python train.py --arch="vit" --model="image classifier" --train_examples=38949 --cutout=0.25 --norm_position="pre" --hidden_act="gelu_tanh" --head_dim=64 --experts_per_token=2 --positions="learned" --label_smoothing=0.1 --max_grad_norm=3.0 --batch_size=128
Rows from block 2 of a small image classifier, named by matrix and row number. Rows with one number within an expert belong to one neuron, the router's apart. Each number is 128 + 32 x the weight over its row's rms, rounded and kept within 0 to 255. All counts start at 0. Numbers have three digits each.
After each expert's rows are labels from the 100 images, of 14976, where the router gives the expert most weight on average: "colour at peak" is the nearest of a few named colours to the mean colour under the peak. Only what is clearly more common there than usual is listed. The data: photos of plants, animals and fungi (iNaturalist). In brackets: how many of the 100.
# router: router (model.blocks.2.mlp.router.weight, 32x160, trained with AdamW), inputs 0-159
# up: expert up (model.blocks.2.mlp.up, 32x32x160), inputs 0-159
# down: expert down (model.blocks.2.mlp.down, 32x160x32, transposed), outputs 0-159

# expert 0
router.0:099163129120120092151108132136072122175130109150090116106143090174091145130102136090153105137091150120157097185132105098091130174172159076125120121165121144164127138142183122119101067172155156092107140140090103173126148117119118123170167072160098098162096151138097184141169134088101099183168173113147150126150193145096106142168128118062101171159139131105178143106118097158074152116092082152103100203151128082080141108082190143191090110097178155061142122095118080147154140074075155
up.0:177156137149138099123104168159134144150121107101156108095129143160113162143115126131090124147126154067147129144176087068124135108168100127093113124138144110112157116144124075137150053113108124177173222053135157090124226163112113143089106116106123139138118174121189182134169144123086097094166097167111182144079120182048113053098123175126179125165177103139136137128103115129126134166095140142091090126121168140156157078100107188169111137120090145149109089078112177139083109126133093
down.0:138136108115092094106141114134115062118090171064164112104157140134055218144141129137135126058045155162155156148149119151065109156180189155202133114101087098101153039158091130178140111147096079108195151104165149091108163113137139170153100193168106101138104150100114125111120130149108181095097136145128203095081162167132133117175072103125159114101070115117111145141124145098123137178145120139183132096167119124102154126120141165130086128103129161099140129171135108132129135153112121
up.1:110102107136154113126117147144128165116124142083133143167109132154149079147146150127154133116123098109125101129071157115108159086100123122177144132153099175145056121161080128159159106173139135082139139139146099117112063180143139100098166106157146116125143188079137127038144140162154130111121105144187108148062139093151116147107151132091179106142102140114160216095121135174156184134051162079126067096151136112177179056112166108162105177106157093047113140040154136120115165113137134
down.1:089164094196184160132094172173108150140132136154123073165183138093143170101120118149135134146101142115129120100096194124149128065091190079140130100123144079129171118207127110115133098130196103111141131139167080118101105155115108159129132146051156144168113085142097133184123114139126177140145106082112141128134067125097109121215128116135120123144092108126138102151163105124156138069105158119150123146120123076098121052200079130084124200144184144125103135077093121107085147092084091
colour at peak: green (51)

# expert 23
router.23:094155123086085116162196103184117134170122161193078187118123094173094158164092072170156109089114130145142126157190152161159108179152157153103165102167163118087124173171124102090161077118146147120098094161127076091168167150122140110081135121145136086146104152145134136139150116114103103074131162083147116123159143132107139067161151091053185098154123170112162125109174129159166121079141102140098111165123069127128059138112113127084158179080122136080088129149062128159134173099105122
up.1:066129061121121118111099160141137083109125137159122034098143139081116157116139127150140124135132127124137128165167111152097189099088100140101099146128124157110108185134141161101109207153160111062187147115134116140127115090173084111122084157108093109140136078154085159168088158114159139097127096134150089112121103099151132143071073131089125157139150146132174084158158221124132094117132156197125144156026119196112126128149122147159122121171104169125088192129160156088150140078110181
down.1:116089121055191097114114139179119168131143155093141171139158105193058130097151166149108137078099098142149138127094149160081209083152102122069131181132082106147119113118120207088122104119204192093127135121079132116092121109130160086115110108147132129139099166131162175123112150112106110113131147094114106133152116096109132177095154164119112154173097119153124075172164139102137125074095142160148092188092134210154099100117148107142148143125081151116145134137166112095226094132120085
up.2:102126096167130175093057039130087174150117127180163146134117134155128172119154132063133181149139050181121129133130160147155190113121152121124093156123098188120117159173069151173158122038181113132123111121144089129124093134101111085111099125124130125170104120136102101126143120110178157120106121137143121163108150065157101183093128086136137129095110109161155166112150173103124113125120201105120139134137090174130031136174112104156108097144131112112147108164181034171143140154120130
down.2:105101168098181133125110132155142113171153115073121129090138139130143150123120086125082053119140147180083109115143142128122088177108078151139043125146153142141080155076114219070183129134087158115115172098115102130087091117148178156190136122124126140097126117108155112164092119148094098152126160121195104171087131101130137147148109122134089101050122150139189104132130110095120106075147090160124108111122124154123147182150114145133174179055179187091129129087131147183097124156140209
colour at peak: grey (79)

# expert 25
router.25:132093074116152130148176111095095138171094144104156133167118112106113195149144157104160108091120132165168134097096132148101111111141062162173089134135160084100125142154074098194143135152092112165160115096132120130161119180146116116130108108140146102117148155109140169153161076116104135080179142128119074146124184189116142143152192096182151165124166116125090111112079133061169130092215135094101125127094149143167092160123071167135103094158134073171074069113068102106114085144173066
up.1:126178129105170150135039138128135094119143187127122098092101132126106088132088108046155111129143069103151122224107193134202075156137113151102146095126155117194159115109185153107085094153107114123151101158079107153145152101177126167139156066145161156182130105153126068124090116151133111153122200099150162138136147118104131136154161124098143209108162081117119132104159158131101129110076127122150125147131153145078114079107126133143068105137128180079133167086127096143153078085141132
down.1:101135076128094202130057112111076133121124085179142099102146148168123155122149059156144121154115182133151116153121082118113104070168083117155160149201099124099174147154114125074131127094095224156111163081106123171172139096164124147154075163096107137123087130150129153144095172146114128121211102079113154117101093173104106147105144090084123093145132133184139137097065127134101169124150168178156116129057137114121093126172091118099146124127160126185090091151152134177144097140091116
up.2:108153047140089118106087125139111137139167106066137120070147157187125196130130122144143118138137129123114126133114124135068210152130042095118118093079119160132088138123101152155120120181137127105095120145119156142107088150142100114176171106149115122120131124129160152131164082145147147129153127156197144150079129148092125105110144144070166137051198148141142146051093178188085121180181106158138110189094137144161151165122121156145120128110110135141116074012125130118144145136114071
down.2:167104129158142117084165159110134138170106124201126124181155162113128111106177138177136162048099152131128124123166136153129103130147179114123101093116095098066136140157144124046145098195150115184114111111142191124146165138110156145160112161080141137069127102088105124119108120144092130128127090135050111146140106071108128179176107096173133103142121104135110152108103112102191180136107077122106011140119147116098145151086126148090134138064111087173145126129175126166069192147109141
colour at peak: brown (68)

# expert 27
router.27:116181079097092139135173059109171143150111159133164143107108143111113168155138095121083073113103141200107114112149133149093142104119151126081187162120123107171084046190108114180160156191082152151122101116168084076100169098166121113081159157158110132135143107101158132139079144109097146115108156180107110159105127083179197111112098136099109136100085151132147081159143145114143168137173116164125144071117062118154176171150108067091159180124139164106072111159111148128154144110085144
up.0:101139124136088116080104087129111138093131175086129031198118170127157079159150144095145062141178084206119158087133093100050176115081133130128105148119161118187121140134105129165130133132127134126160154096159093112109199127175170150133136116124129122160119104130140121164194128131117128120136096196126204135097161163135133132098100101140114169113162137117100123112124074083067077177135133113108113145146075105164118140170160119160091064186168132131087087125129132143118057151165121
down.0:152135193180081161100095150106100101154114122153173122059157175126180109071153120101085103174080130153101135139143130105198125139145139120128154107122065086127185066133109106164086134137126135119105111143136149161100184174122093140196155093127137132104112097143062097127078055066156149103130157146167165158123144118136092148148179132164103156150159088086096137107119128143162064136107148109168085111105181163114093132136145098201138119170185113059113103162148124143120133148149183
up.1:138113105101102115142130114154121141143094141118096126155083171157119132091106143166137146143148088142154136169134162159097080147166027098126176150135159122108110133219113143179125042178122146086138067142172077057104078164177102140088098120152152134128110145131152145120149142087145115098122104136158097178097129109152168056056173111145181097178104137099143113131085093157149147110121187139175139126061079135147127163081158073121170155106118093119074120113137176103133125102120131
down.1:151143145122152152121155194129159173157104111148120147109108203088073080138103177169087160114097091146159145122150161149098112142179148126176116155134143127168147133129126113125131080215129157107053165106107082131022126118134083147087139105135094100139117177107154147110081131119109084184046104115127133177136113139160173082171084126191142136181149151080112118149090133108122149117163148101102086160138135093146034120076130120151131129088080131128116140096155123133156124135183129
colour at peak: grey (81)

# expert 17
router.17:130136140172112150155099150100069171134129136090126162114114088116093155144074139089159115129058166136151158116180089135138083140109142127183074179120135179143159088101148150162139135177135078168067086094131188155154127131088172146147111173098085153180158117111085086052117100119106117148124146144144039088149120119184120090182100088123098098117115149130165092154172120113115154095162151149110109133108112087152175118155131144177087102151192073095179175133105103158153163108105163
up.4:164102158139175089124104077092109176130112125090075123174081110111112046068076155083137113143162068113156128140164074096116131142070119096148083118152166114162141155085038149136123127158110134118102092118164223140131146188114127161179141144151093104155101154129124127132158102142136122106108086112134117099098117170121129175141150140140131146158179154102144153122122122121218164168066148076135114182168163092162099131127109135129194086119114112160203132168146132120131166150159137
down.4:134148107169173122169137211134139119144121146099098102158197175117225159163124170113100154184121158165178151170068136059121114154108143133123118071114119152143146188072138119156142156102080117167119178110138120123084108096136089139074143108104130157110062160149132081101111094198123113144155150146078128127151148114109126161155087155078111172065160092150138129072136122121155091138125094145101170124119130049136100143092142119100103168138105168123063126095161134108109086177117102
up.5:140176141108132117160070113110168127091171128152116048102103099138143135134088175095125112089113149074176108150114141120177090130165195171089130092159090046155120094170089152154090117129158159146142170117148102145095146067179117148146121104167136149104116194155087169062150094144126108149133113147113142175144135140130080159158128123073103125119134102135124118163121188113128172122103190194094096172130183079127104118050113080150162120115130124153191144130147118110158113044130137
down.5:119104147136081132094158171107162152131126146110148140086112137085146152141127133146143108125098134106119094169154151111194118194122052136181161122145135107154108176076140090084104106100151172104119183137094144094156107134133145097115135168162119146118112171109152059090151159205095144136079101110120139140146108124170103121120145243084083117065106119157094124156129083181107161087099103097139196106107139110093169067177166083063135124074141105137076139147141133148130112110194129
colour at peak: grey (79)

# expert 11
router.11:118109104119157060155132104145170124119172147063138142128137191168146116093123149151137167096128139108107107102085165154102160100135094150121166107100074128136090140096138173120131132147132090107164097167132107116117089081168063167159139086172189156075094137088094171109180145170121115096162169137080140187114174140082134179120187188176204148111134147136133134093092140134130090161083097085120081098125155141172137101113113152139084111152096138120115164098197144061117156145120054
up.1:134147137145095114059129137107182114132148125147155123133151123162140171136152082120087048169191161170109130121186135141138170107129092141169072143098088138124119116119094092153111116051179146170140079103090087134116150122132165126133173089141140124174162206137137176144107143193123155119205079103106149118103109105110132113144130124126187118132180113143113126142098137150122124137135045139142126055102114103125131116081185114167075069070156145084083131135147071133126139104208101
down.1:129119144172105125123138116096208048149120104151108149160152149103136134149127148111098106096156172083154173117121139126072161151080172133199176169129133123086184177099187104130161113109108084055170156093121124124127150166130072114134047109114094145104123172134160112159056102204089106141163135109075125163089161107090116118135086179120125143113101113130164148127123096134115090148114091126140119092120206057155135134114073109161139193141147137182139114129123150102165134099170144
up.2:149079110208145098140125087106150070127124127073121164138137140093151116130144129071181128124056077176170110151081165150050129126145105092149118140140158107146127135114162138158102113119062076086119152087108127138116161120125078155202164110137161150083140125070104135142160118140127141188175167166172108126160205125124155166126169185150144173117062075111154137141089110129059127099083085123113130144120106121153125094154176137132072110193133113111113115117154112088125160112083085
down.2:122135108165151125185147182178138090094121147144172118096110162115152202164133143193086110096188171172162087048162039144120107179128180112057136124130131132137131129100147173093156138105119086184181106140140211122189129126141138131145094169164124107131071143153132079099144139167096133130116117054113125092135173193138110062128124072091079152118138100113115090121101121176138111129127128116148096134125160114087160165124104129092123110071102093147077118148128158132129133131133114
colour at peak: pink (36)

# expert 19
router.19:111068136172105144085082125128134159178103144169179190168101129080097126159125107154090100091082148090156109110127163178081111115121151137183111082105162122089170186098148110124149110121131072154087120066190148126121192122090152139188135149084133179106154087115154092119120160121124155124140090123138106092180107142125172074082098158103065099143108078175119163162085097141169146137115125130091179151103132108138146142157187118116106207149113080160086098167113133129064155120125139
up.1:130121093158158138106156075118154094210150057182091136097158109181147107136139111079120069123092160119117140178128103110125172153121152094120121159177102122158149078141118154127145082092150114079089116133160100097109086112170155135127151108125097096146108151156101159121143109145156103119108162156192187087147119078118126128132130101099135127070068160118137098182190217133152093117051150243108148176127108125128091138086142168113132117154130145138064141100117113093158145099152145
down.1:113103173076118136158108114090096127129153082149120139074170135105134216174070195127088137138164201083124162135149025112158135146123173121100120094152092105171180166166101051099162130088132148120118160161140142121160058120111116094134110138114139144147074133174089159123150086121186125096115145117138117182112154200116110175146118110150149144085063152111108133113156108152132142104149133134069140115130201106123153120056125128122159121119174060132130100144128167138160132102116129
up.2:126108112107136104096090092134141067135147137098098158058123085219138142125134199045107107140152120079136114139068126161143165136089107203119104104104135143144182138141196142171121086133116140095084124159131131146108200131143149159137088136147107159148109134134227125133115128170140130143115174115127116129125107085138087120115129124095134150118134122125114168101161213079201125080083133095067105137164207127130106106113116115122117184140160168071138150100122116132161184103162153
down.2:097133066104175111111155054133139103140138205122136116118144162130135071170086132162095078193104109172125137130126125131140139119116106132112178107116114105145136061175201101144131165151114145125144108101149193167121138143144159152154075151205123107121086087078107162141099157110122163177113161143103108142117125127136165141139029108049139089122170111130094048146078121138095174130147166107098126077148138122171171163163134109126107147149079099099150164159077152110076088141121117
colour at peak: cyan (35)

# expert 21
router.21:092148119104093143157162116140174115146150162161089112074181145150108110154140112167074148126181159103076117110132118142141150100093191138062148136103082126132101136100167121124134176074130120136171090192094103072135082065167091071076121170156111150149107087103184111175145181149133128103110149157114176159106115077129149172111073162070153073103098175142162134132175167133071100163097121114107145085145189152136112124163099080084139130146097168115127156136118159103109172130085172
up.0:182127154143165147160089084124112156147108148137107145081129132167142122106079147161108128141099121114129113166163168175168078135211201151111113142152145111159142136157100113107094119124126097126086179104188202106119160118090172116152096150154137155128134107110119158088071135119136096079100139134153124133113095141143064040160133126122165086112140092140119076135144154144118112123019142076176061097173124109120167133109102101115180106153128089179187164107163094148151115077130184
down.0:144144135123115123126103154114119154119150110166083108098115141083158211154117141107141114143183153161088089143060185137134126141078108134139127104121150102174102120131155132150074142171109136153201105189125098075075174166102156084121123101158107140106148131123152157097146121123191187142127114130103125081086077118141137111060130153112152138160174165128119192151130180151176133141137112118157054110173135120140054147068119142127101086091141097019177159125090144116084159098141097
up.1:123063086110128103133126170142142126098134074162106073192133132149111110140182105234165131093098147143117138095083168139111133127164148139181105114133089139103143247071127120068080129243136108153130131133152102146133157167174128107150107103122144133108091161158079162127126098160118086106183138122168097103157139219118118155119138169147146100159161152152125088095108117146182114098089112133104067107081140132172124135102140145099119125126141094134144167103161115120081119109131112
down.1:121124147104149098125126082087110163064109174082095184102106170144142091142092188134169129138115076149129102144116100104091153109143088148194145171127154162142132092083112115144142093134098151114138096203190135068099103130126167099116161095130129141090175115074121190180170121151169156113127169137084134094177165059129123143121196080138108154155078070135188145115149086122129181162130132129123101119144100171103102126156204177163138128184097068170106118109137095103133136121126142
colour at peak: pink (91)

# expert 4
router.4:116158157080116125130176078071151059145130145111103106089105133091150066161146146099160131091113153099076175132116086086137143117107158144130178117184123093134055116144087134125145141142093162148186162086096142132104170129159159097187157175156128062124132113153090081139146139081085108108124150108131186065124094153155128125145130111154084097128161157106098084062114161151163085139136133123155066114161149093124095071164121162139181110164155174156155094183145143188152108189158147
up.0:115171144126127149166090201153090113123100164109127081102083121128088132124081085132153102109104085105138119139146085140196050134116098125124183167126175137123116118186182109149118064144107153148129189168104123097166145112120158141109145129134092138168130091166134071157099184170125126162117135091130156147110118121163096073122088138111112167112100099141135125143133024136024090086150158159132165140106109124104165121167150213165096067106151146160138128100105121101151123128120190
down.0:111120152126109140115132132149122068131104060146141104149120125135112155161101174154142129101154161168108116143195166119157076084133063179165164093089117096123051104083163114130106090114136075138092069074153159121176114139094192145127163107116127117105111148169134112123126119069113192104139104087117122134196104122091107135166074169201147181128139131123143140124141124158135188121123070126157205130127108127104109144173133128176129084143078070163145163124164157092081192087140168
up.1:103165087064068095124108086126153159192145079131116146129157142068096167112101155144151145114171116043165130145081138128141124125115142061127138072115129165148116133133134116094139118149158151161152123105146153112118104142129074151161075106098130103126098198070122194140126113131155133097134134142164223123137123081054104132085114119087154147174174144135179127141148105108178121182044104124062108107112135135113168122080194173147142142117103154127154171151118140159113183151085148
down.1:113114142151149149096173110132103116105073202136121087139089164182146116200137073117146147141146114073094183094103077110098098135057080162076079167135151080169162115145127129141169131081083151117181133187096160127143125191065137119115164087142093154118157126111177155122141114172075088113150191146151122127126172077105151167101123073121099129152136093095080090117132118141147123163129122151137130074153096157126175179134066135110118087142157111151166085081130119178149139132174129
colour at peak: grey (82)

# expert 16
router.16:102083125100124163143089133171092159062101154072074133139118150105122166156106119144162098099131082186147174125116141139090120192094152053146105132158150134161191159198186164085161146155143104073089146194129112103138077077116131090111140141114105095109131141096095113105081098153188124185162154105150123108159143140127097096118098088142096145120071134104144108160148138181124107092163099193168131115116063132124115182180137134108104136123093117084098117074119136160151145081082176
up.0:165151104165142160136143092136138143154101147152142113112119109138096078115195141109113163212129168101111140122097164115093164138070136115120101115075160057076128117180077078160155118098073160128134130170148056100129139171136111123080104122130090075122143169119201158195150102135075080112106148152112128127064104070122142122109122105095132096149131173102143131069146222180189168129175126079120145104139172168101150163125121115108144123161149151125130112157147149139086137151193130
down.0:111167119133168103152187183138076089112133114192199167068157107104137157108108099177103139194072098118128124138116130156170126091168151114065165162129126184103119123156100128113124115135148211149111111101121078130196165137146160123119103146078093137115106091131092145147122184121184117087084093127102130148137141095124116131121085123070126083164107116136153108087155138108073102142086161152152172065063137162149162096060178109091143134103159164118140140167104138153073127156085156
up.1:161124167167149194084072186114126115125137135136135083103086129168115107118133152117098077145139099141146136129173159108120145125146068125131140179129165146130105081220117138210118081109129139117090151113177082154132158121071180110100189131111115150115174182133180103144120100167147142163116080144120075156115099098179106038127097109123139111114086127125116141140149060101081156103122107177062128116079128122169151178131117123141118193100127114136070173111116147122135088070090157
down.1:110122096207171078140100144124156117138154132101113108103135195144152095127131165120073123165123118107129130138148133181143117111118192168136121148133146122194181153166113169055167147084125099133137133122138115183098160120113155172137125144102116125157106141117093149116065110152088072177141094125110097130143096072065103105176134168186182138090044133101096082121143135138140067085109150095087137109126177097115058099144099134142192139130106082183129118137187115177178081112143147
colour at peak: grey (100)

# expert 26
router.26:126082069125098074096181074091160131143080150170134186140139133104099113150157153079172163120112165103118180087091143155107177093098162146172101146107154087153108133183112079167156160155090123121156084083162121135134174172109138074132135168104114130125172118118175100128088114127091143086109155114129118094123162096076137151088169098143086045137123174166157155072158172129167177135107076080129149092108135147088124106177116144127146196149184132138097099170102080132104121164108099
up.0:166111075100104107118171091105113137158154104134141111090149095192124116128166133134136143117209118156104085170114156152114160150169033132127087132131102110084123128168084141200125134149163142104158181171142117132161177146099140136071146066130136089132113222174085198168147103124112115089140122112084117175150102096121081119138173137142157113124136117121135124121127163130144169085192112189130139149111069130129092102101141183126069126091135170073114148084082088101135160144163082
down.0:113154165165130132132204155096136128144127106120133115156128122097053153106097107151074136123095147098129172176130165159109049142100115120138138117172118106088072152133188092188182120140136075137090063185181103117118122128129138182101137103097136139125131137130079138187148137117140087158114113083078061083161099097138140118117091128151130088065058143084155134084137144115146120145131137201134112142095106138087168106068166173165092152112098179150139124162204132140083176142150130
up.1:100176129143112183102078102131126163106161098124153128095093141172179136104177131145101190165110110140086134112061130201101117153185179102095094063104138134098162184124184122141087114168091145117101148137133142143100131074111122120155148122112072187157092064090129144140130132182161118132135133146206192168153113124166132128128108169105104149120167154153114152152122135122101137170017111181141109113101160146146113140111087127151115129108143144067115057103132102154113098110054137
down.1:160082136161082153151059187149160091124143143144171153175165126093097101147115100088105102099085205074111066112126047138130212148156146115109104070133148172151109156149109162166075097125122172169144114125082123098126123126096128129124100059114146179119107177120101152090161116137122143129131103115167167171080122119172105146054152198109163162115129173116084071153140146118128043101122109133083143107128158120109152124128117137111154113180126093156145149120192127114143119134148082
colour at peak: brown (56)

# expert 15
router.15:114100188187152105146112106174127080122141168106139132136126128183117062134166116183121131112142140156091091092099099123160070086106150066152155096079082149090142076082171160082110160098110154097136145162169143143138156144089166172166131160164127163107093106099101080139097191193119162140172162158081144080116086145153098174100092156138118163130135138066139123160144100119083173124066132090115090107210122113152161092157111119108103102125139103113178155129143168102076159148168136
up.4:191118194153121151126103172104117151101113073099165113071127085119100153126107163170116134118157119105130091156170121107184132098174056176150132094108146137090102113099102113121103165079138166156087186132135194111115126131087141097118098149089164168101140135154184086071102132171163187158125054109199131155147078158153106117171117127092121158103180125165123108119131124112075157104203173102091095145173179134154111086102111120125150138150135121118209093111122090111134155103152092
down.4:109156102117110193136070106092159145102148126155173095088139132144166048131146132098091176138133139106099118140162174148108158131152152171130136109148106101092169131128112113194116067144112099117201133108172137166132058115141157175115152128086093115142124175129125118095100141148112152113120150088183130120089105119119113158070102117107084089059170116100094148114160146153113125067140159174221091124155165130101191126060134115163170170030145111130128127111137133153098116098141190
up.5:125095151084154052087137143114154096152151176103124145161093154139206121124109126111141119098097114148143155141117146128117105150126103121144110146103122100123150172069156157086126103137054095133170113116142124150113103097163130165169120138156160108099136149089129165113073114153078132147109170146066119134128126162074156112122113179115130109098100081147117116171023132057191072129144142104149099127074149106123105143163164187151111179089119188155136106127135142127148092197247125
down.5:115139155132122124130229182127089117090127136146120160155135118168107118165107077136169091055087185167116140095148097099077152191059160095168176161165141116116166130140140115096114124174098127179129063116121185150107172134141109132135156107109115099156110115141077122134138093135101151100144140135108127052152144147150164156138086065178118086158098192149133092131049091151180082157103108139126054142181088142115114131171117148150133066119129151117089124119087161119126162123156112
colour at peak: grey (91)

# expert 28
router.28:144093123112158091142175096079110149168090145116097184125148108087114178174116167074168137171110161098131179121104099136117179135090169117176070108101160125218183138132136052119118154105098088137128068161107126137098167170075134092178148154092093110122145109084156106155116076108101109182119182083158171103119133161117075090153182105140101113102113172124174119109136167147157094158135068109111136133186137118156109125122127071083126141169162076152125095162111091153104099154123113
up.0:137117161110169165124117111132096169098136109187160148105093089148116091146101089149150098142083128140113110146145103120165085095094158149130103072148128106058139100121096123134152070176112109111094142150135131153180115159096143154106115097146146129125144157130155148136138181090129146082149153126116143109135106141131122132216113122114069180191214073150061102159113014136100129150092146160155170163130128105069232112110181155146129125087117139110172130106080176107122153113165110
down.0:114086143146148147138169153140175125167136162109121179183182111134120115197094134117134124111089174104081110151106147107092148139167091112125182144109087152047132117085114161165150153130146083147128107084059135107167162152071174139084097138141115119081187129113145099161113119163083156145126134083054065114153167106162149129164183131125108201130163146120129134166127056103060041139132146157113136129144144120116109163149133147132079091155121111106064160105077149082134109163122106
up.1:179116200155141099119116108137175123148138080086166179048172161087160107122140163085143115143148108117160144162163101084155141151132146158131107093153117130153098119135129134125142115004107094109116127151133145162102199108106129107218116147158146156043116127046153113118139100091157129152171086110111128137151123110100135152105153146119160169077093079145119068124122163118090054127155046143119142148117106168130114153108169154157118165151113117155132129185096158145124137116095081
down.1:136091128128091126097079104145082096137130103188151189096113138137126164096081094133112158179152132097146169110151120123115121128151083113171078128109179165108194148167068111155114137133109138107099086141132110159074099141139113147109125122152092158077135127181089146148141099157165133143145131141185094093088082197180145096063157175077121150127137105083137112115103100132152124177095099101079179206130115119199152123072170098136138149161199172081112143215121129123111138148107126
colour at peak: black (48)

# expert 10
router.10:112068188153115150140093105144181096131177112141171117120148116127172089117097147126086133088071129142106105137152131135108134096156096175075137158139074146144093116088149179122185125083177071125082174096128135190090097097166147101150158163071144139087176073112119105102123167127123175118101105133166100107157100124137156139104083174133095113069085089174118127144107158090093079151105167163135119157087150082139129147162142137191149163158080176164117120162197149142177105126164185
up.1:101126106123155015143096112161160111106143119140078187164076148076145229109086116126116148072112129134163141153121130165059108171090103157144135103170124139138130119119132119119140102182136105164154103145153059078143149094165115141128143085106157104117122129109115114134160091116152098130150099163121126142160112143090184082138147166145155181131143088126146143127095103128185053104093142153075118212081162112123080152142192098118106158155098087173097116149137190126115143172111094
down.1:176102111159113132170196098207152115154138161076179152106140120113175133108114193144109122126106110159117131161114137139066139157123122171221148169105152127126173146141156116157106163137153138100143050139103115132130140092122161078083134100126139118105086076077166069123128095129055111188096131142148114147143133135118135110184164085143106139111103151094144112103152170147148114154091068110117167113091063128168148049119116112113118175232125107140114145127082130101085156118094108
up.2:181081102084103115076144147146132130115146090140151121145135166088134158143103160142065121068195085140140104154127162138080107103179061124113153132121127159108090165182074125180141143163164112118106210162149161101111085129150133079086158133087173139111121144140155144111065165188175145108118086144114120220091104124149108120067161129129088044105115151151084132135086077101105117126177181130149140132104125101149119131117103169106171192127092135172102093104126174122135104142102131
down.2:052129117134068155120089174107142130118109119137102131077198150155098157111119141155151154090165086079099106128173143182157207129115143131093171035128075158163111155133110135134103150099131135094146114114092112074105101087143130119173153171140080164141086130156141123108120124182128142143105128163119108157099156098125106146097157118111122121138103124119143140097135255167132097154064147130118100122112194150105112112152044117131131098125159170129176173112200145104132171088126152
colour at peak: pink (45)

# expert 12
router.12:104158150084132164094118191137088153093114155146102078180143102157103113114166166134164121106224118098128120118122128102160164159134161098113079149142157107121172190143076145074126161137109158137101200084114168155166115138118137147118082106122087111162140156154121160126123078164099089086101074149128160122108141176100059137130113096122098129185200137102079124130166162105137163102166150125114113138122170126106054173123093202124158088070138133148164151091141098159174079142173157
up.4:144072171096151090163145142087166106133145165183113151191135126055133085139173087131150148123085150073130106084076192131161118129132181159125161092101153116129147108091109134140139118097147106104127074133160104103140087165132106064206163144185163135106145133188092105096127083071105146125106211137053102146156173116129115200113139126145143150114104102117114123135183094169148177112105140092157123055140095117110110111126095102084127155105101097189134128153164128171130132158090109
down.4:128139130187150099120103074116090102108146149106099087144092109129088139138174080111134101130072112171147152161120119133154128119169129146100180132117142068090120121144148110145122138163075139141162117121169124159158126130150189128076100107088143106136148088140122157171130181156127110126095084124157099175148091098052096206108162076226150123128149103081124160102143074071129094125150167138169069117143088178133129104105153024160155158129132099137198134143150131193146149110095165
up.5:163134205091134099137139107144127161106135112076105184136114087209142125131071127052132135127129097157119125121186128090153109159069130159117047135179107176177142161066117086146072114198112108152109090099134134155088145129112147123077111144125116112134109156142137212127099116137138129127114158091130047068138109130157096123153119119114188146150143186131152117139141165078185092109163061145113109175138131115139127127125096140173146098172104160128179159075111114101157151136185154
down.5:138120115210112127070098049117190107088110137147142074150084088115115141131106174123104144108038173104118145084124121162082111107137210092141121090158102110113145189174112127109123083128116144113089115109133137217082096095137175151128136151087160142134057132140168204046140148175138165091158108141168158110117113163124130084114076119107108177165113156136078095131102126151132148135133099126159056172081154140116140133130142138164129144081147100161150146124159142140158139126142140
colour at peak: brown (91)

# expert 5
router.5:100080149095119099169117121190116064159130150141159150161158092129147147151112068134097123095101146086113064111181120153095135131135096185134099109092136125086148095079163153106110138099157136154107189163130072126175096092149085168158173126092116178095113095099130155167164166076111173134114174153136069136144082126102130141103103190139122182087130101155184178149102146073109086164177138088086159187127146115176114155115114115100090112171067090151141148149118141078099126114177090
up.0:064119095138127052128172094132128144125124155139094154092139136125135180107061152158170145171103079174160135133170143163159158156134066134098153138114111188153104082127126160134143084062166083110154088140184143149129133114079153118131093113175173110144093113118120112099137084129154165127116137143154116170124149077081132115171107145110152102033120157126175129116166100138108093149044113156137144127146049128129138112123136100112184149113108120161093204142108126109175173118032115
down.0:116111175120136131098118157161104093166134081134130155222174131164099160110125136127106148087164144122101172128113116096144098123173139113180162130093089101140168135104107102144137134085111160132092112122104158075057100136105205130137090122131192146101159047082135108084066148119083152123109103160150124113148148128110152108119134126121161085170092106125186161138117118094147141122088172184140144077073115173147034155088157103161123157116150149175200112086126103174172074141107109
up.1:093080115179097109164095095175100111122103125104108085124091097159172117164078097127101127171212102110126098168117179069135102119105114107121083107165155133124157193088171112118094121155109108141183128144132165169143112135119102124052161114063107163082112152168123112154146223153141121195136126080149122155165137141158140139118156132150109159125069164125164183134114055130093146132129122164125211138150174112126149057093150112142124086182085135094152135107086132122106122109173133
down.1:113104093155047130087076167071084163086134111136135131151119096158142167111169188151153122127152143149089122191138141143148113174135103125138108101145197173148090170096110136132199107144140098159095110064134120098130125134063098139096133116103135108146085182173107200081093050105120099143159130161189180130089129129113130126107102134162131144144148068132129151181095123131165107110139138114140138135105173078158104095185161133102102143236094156150135119167120116115137100093170092
colour at peak: pink (46); white (27)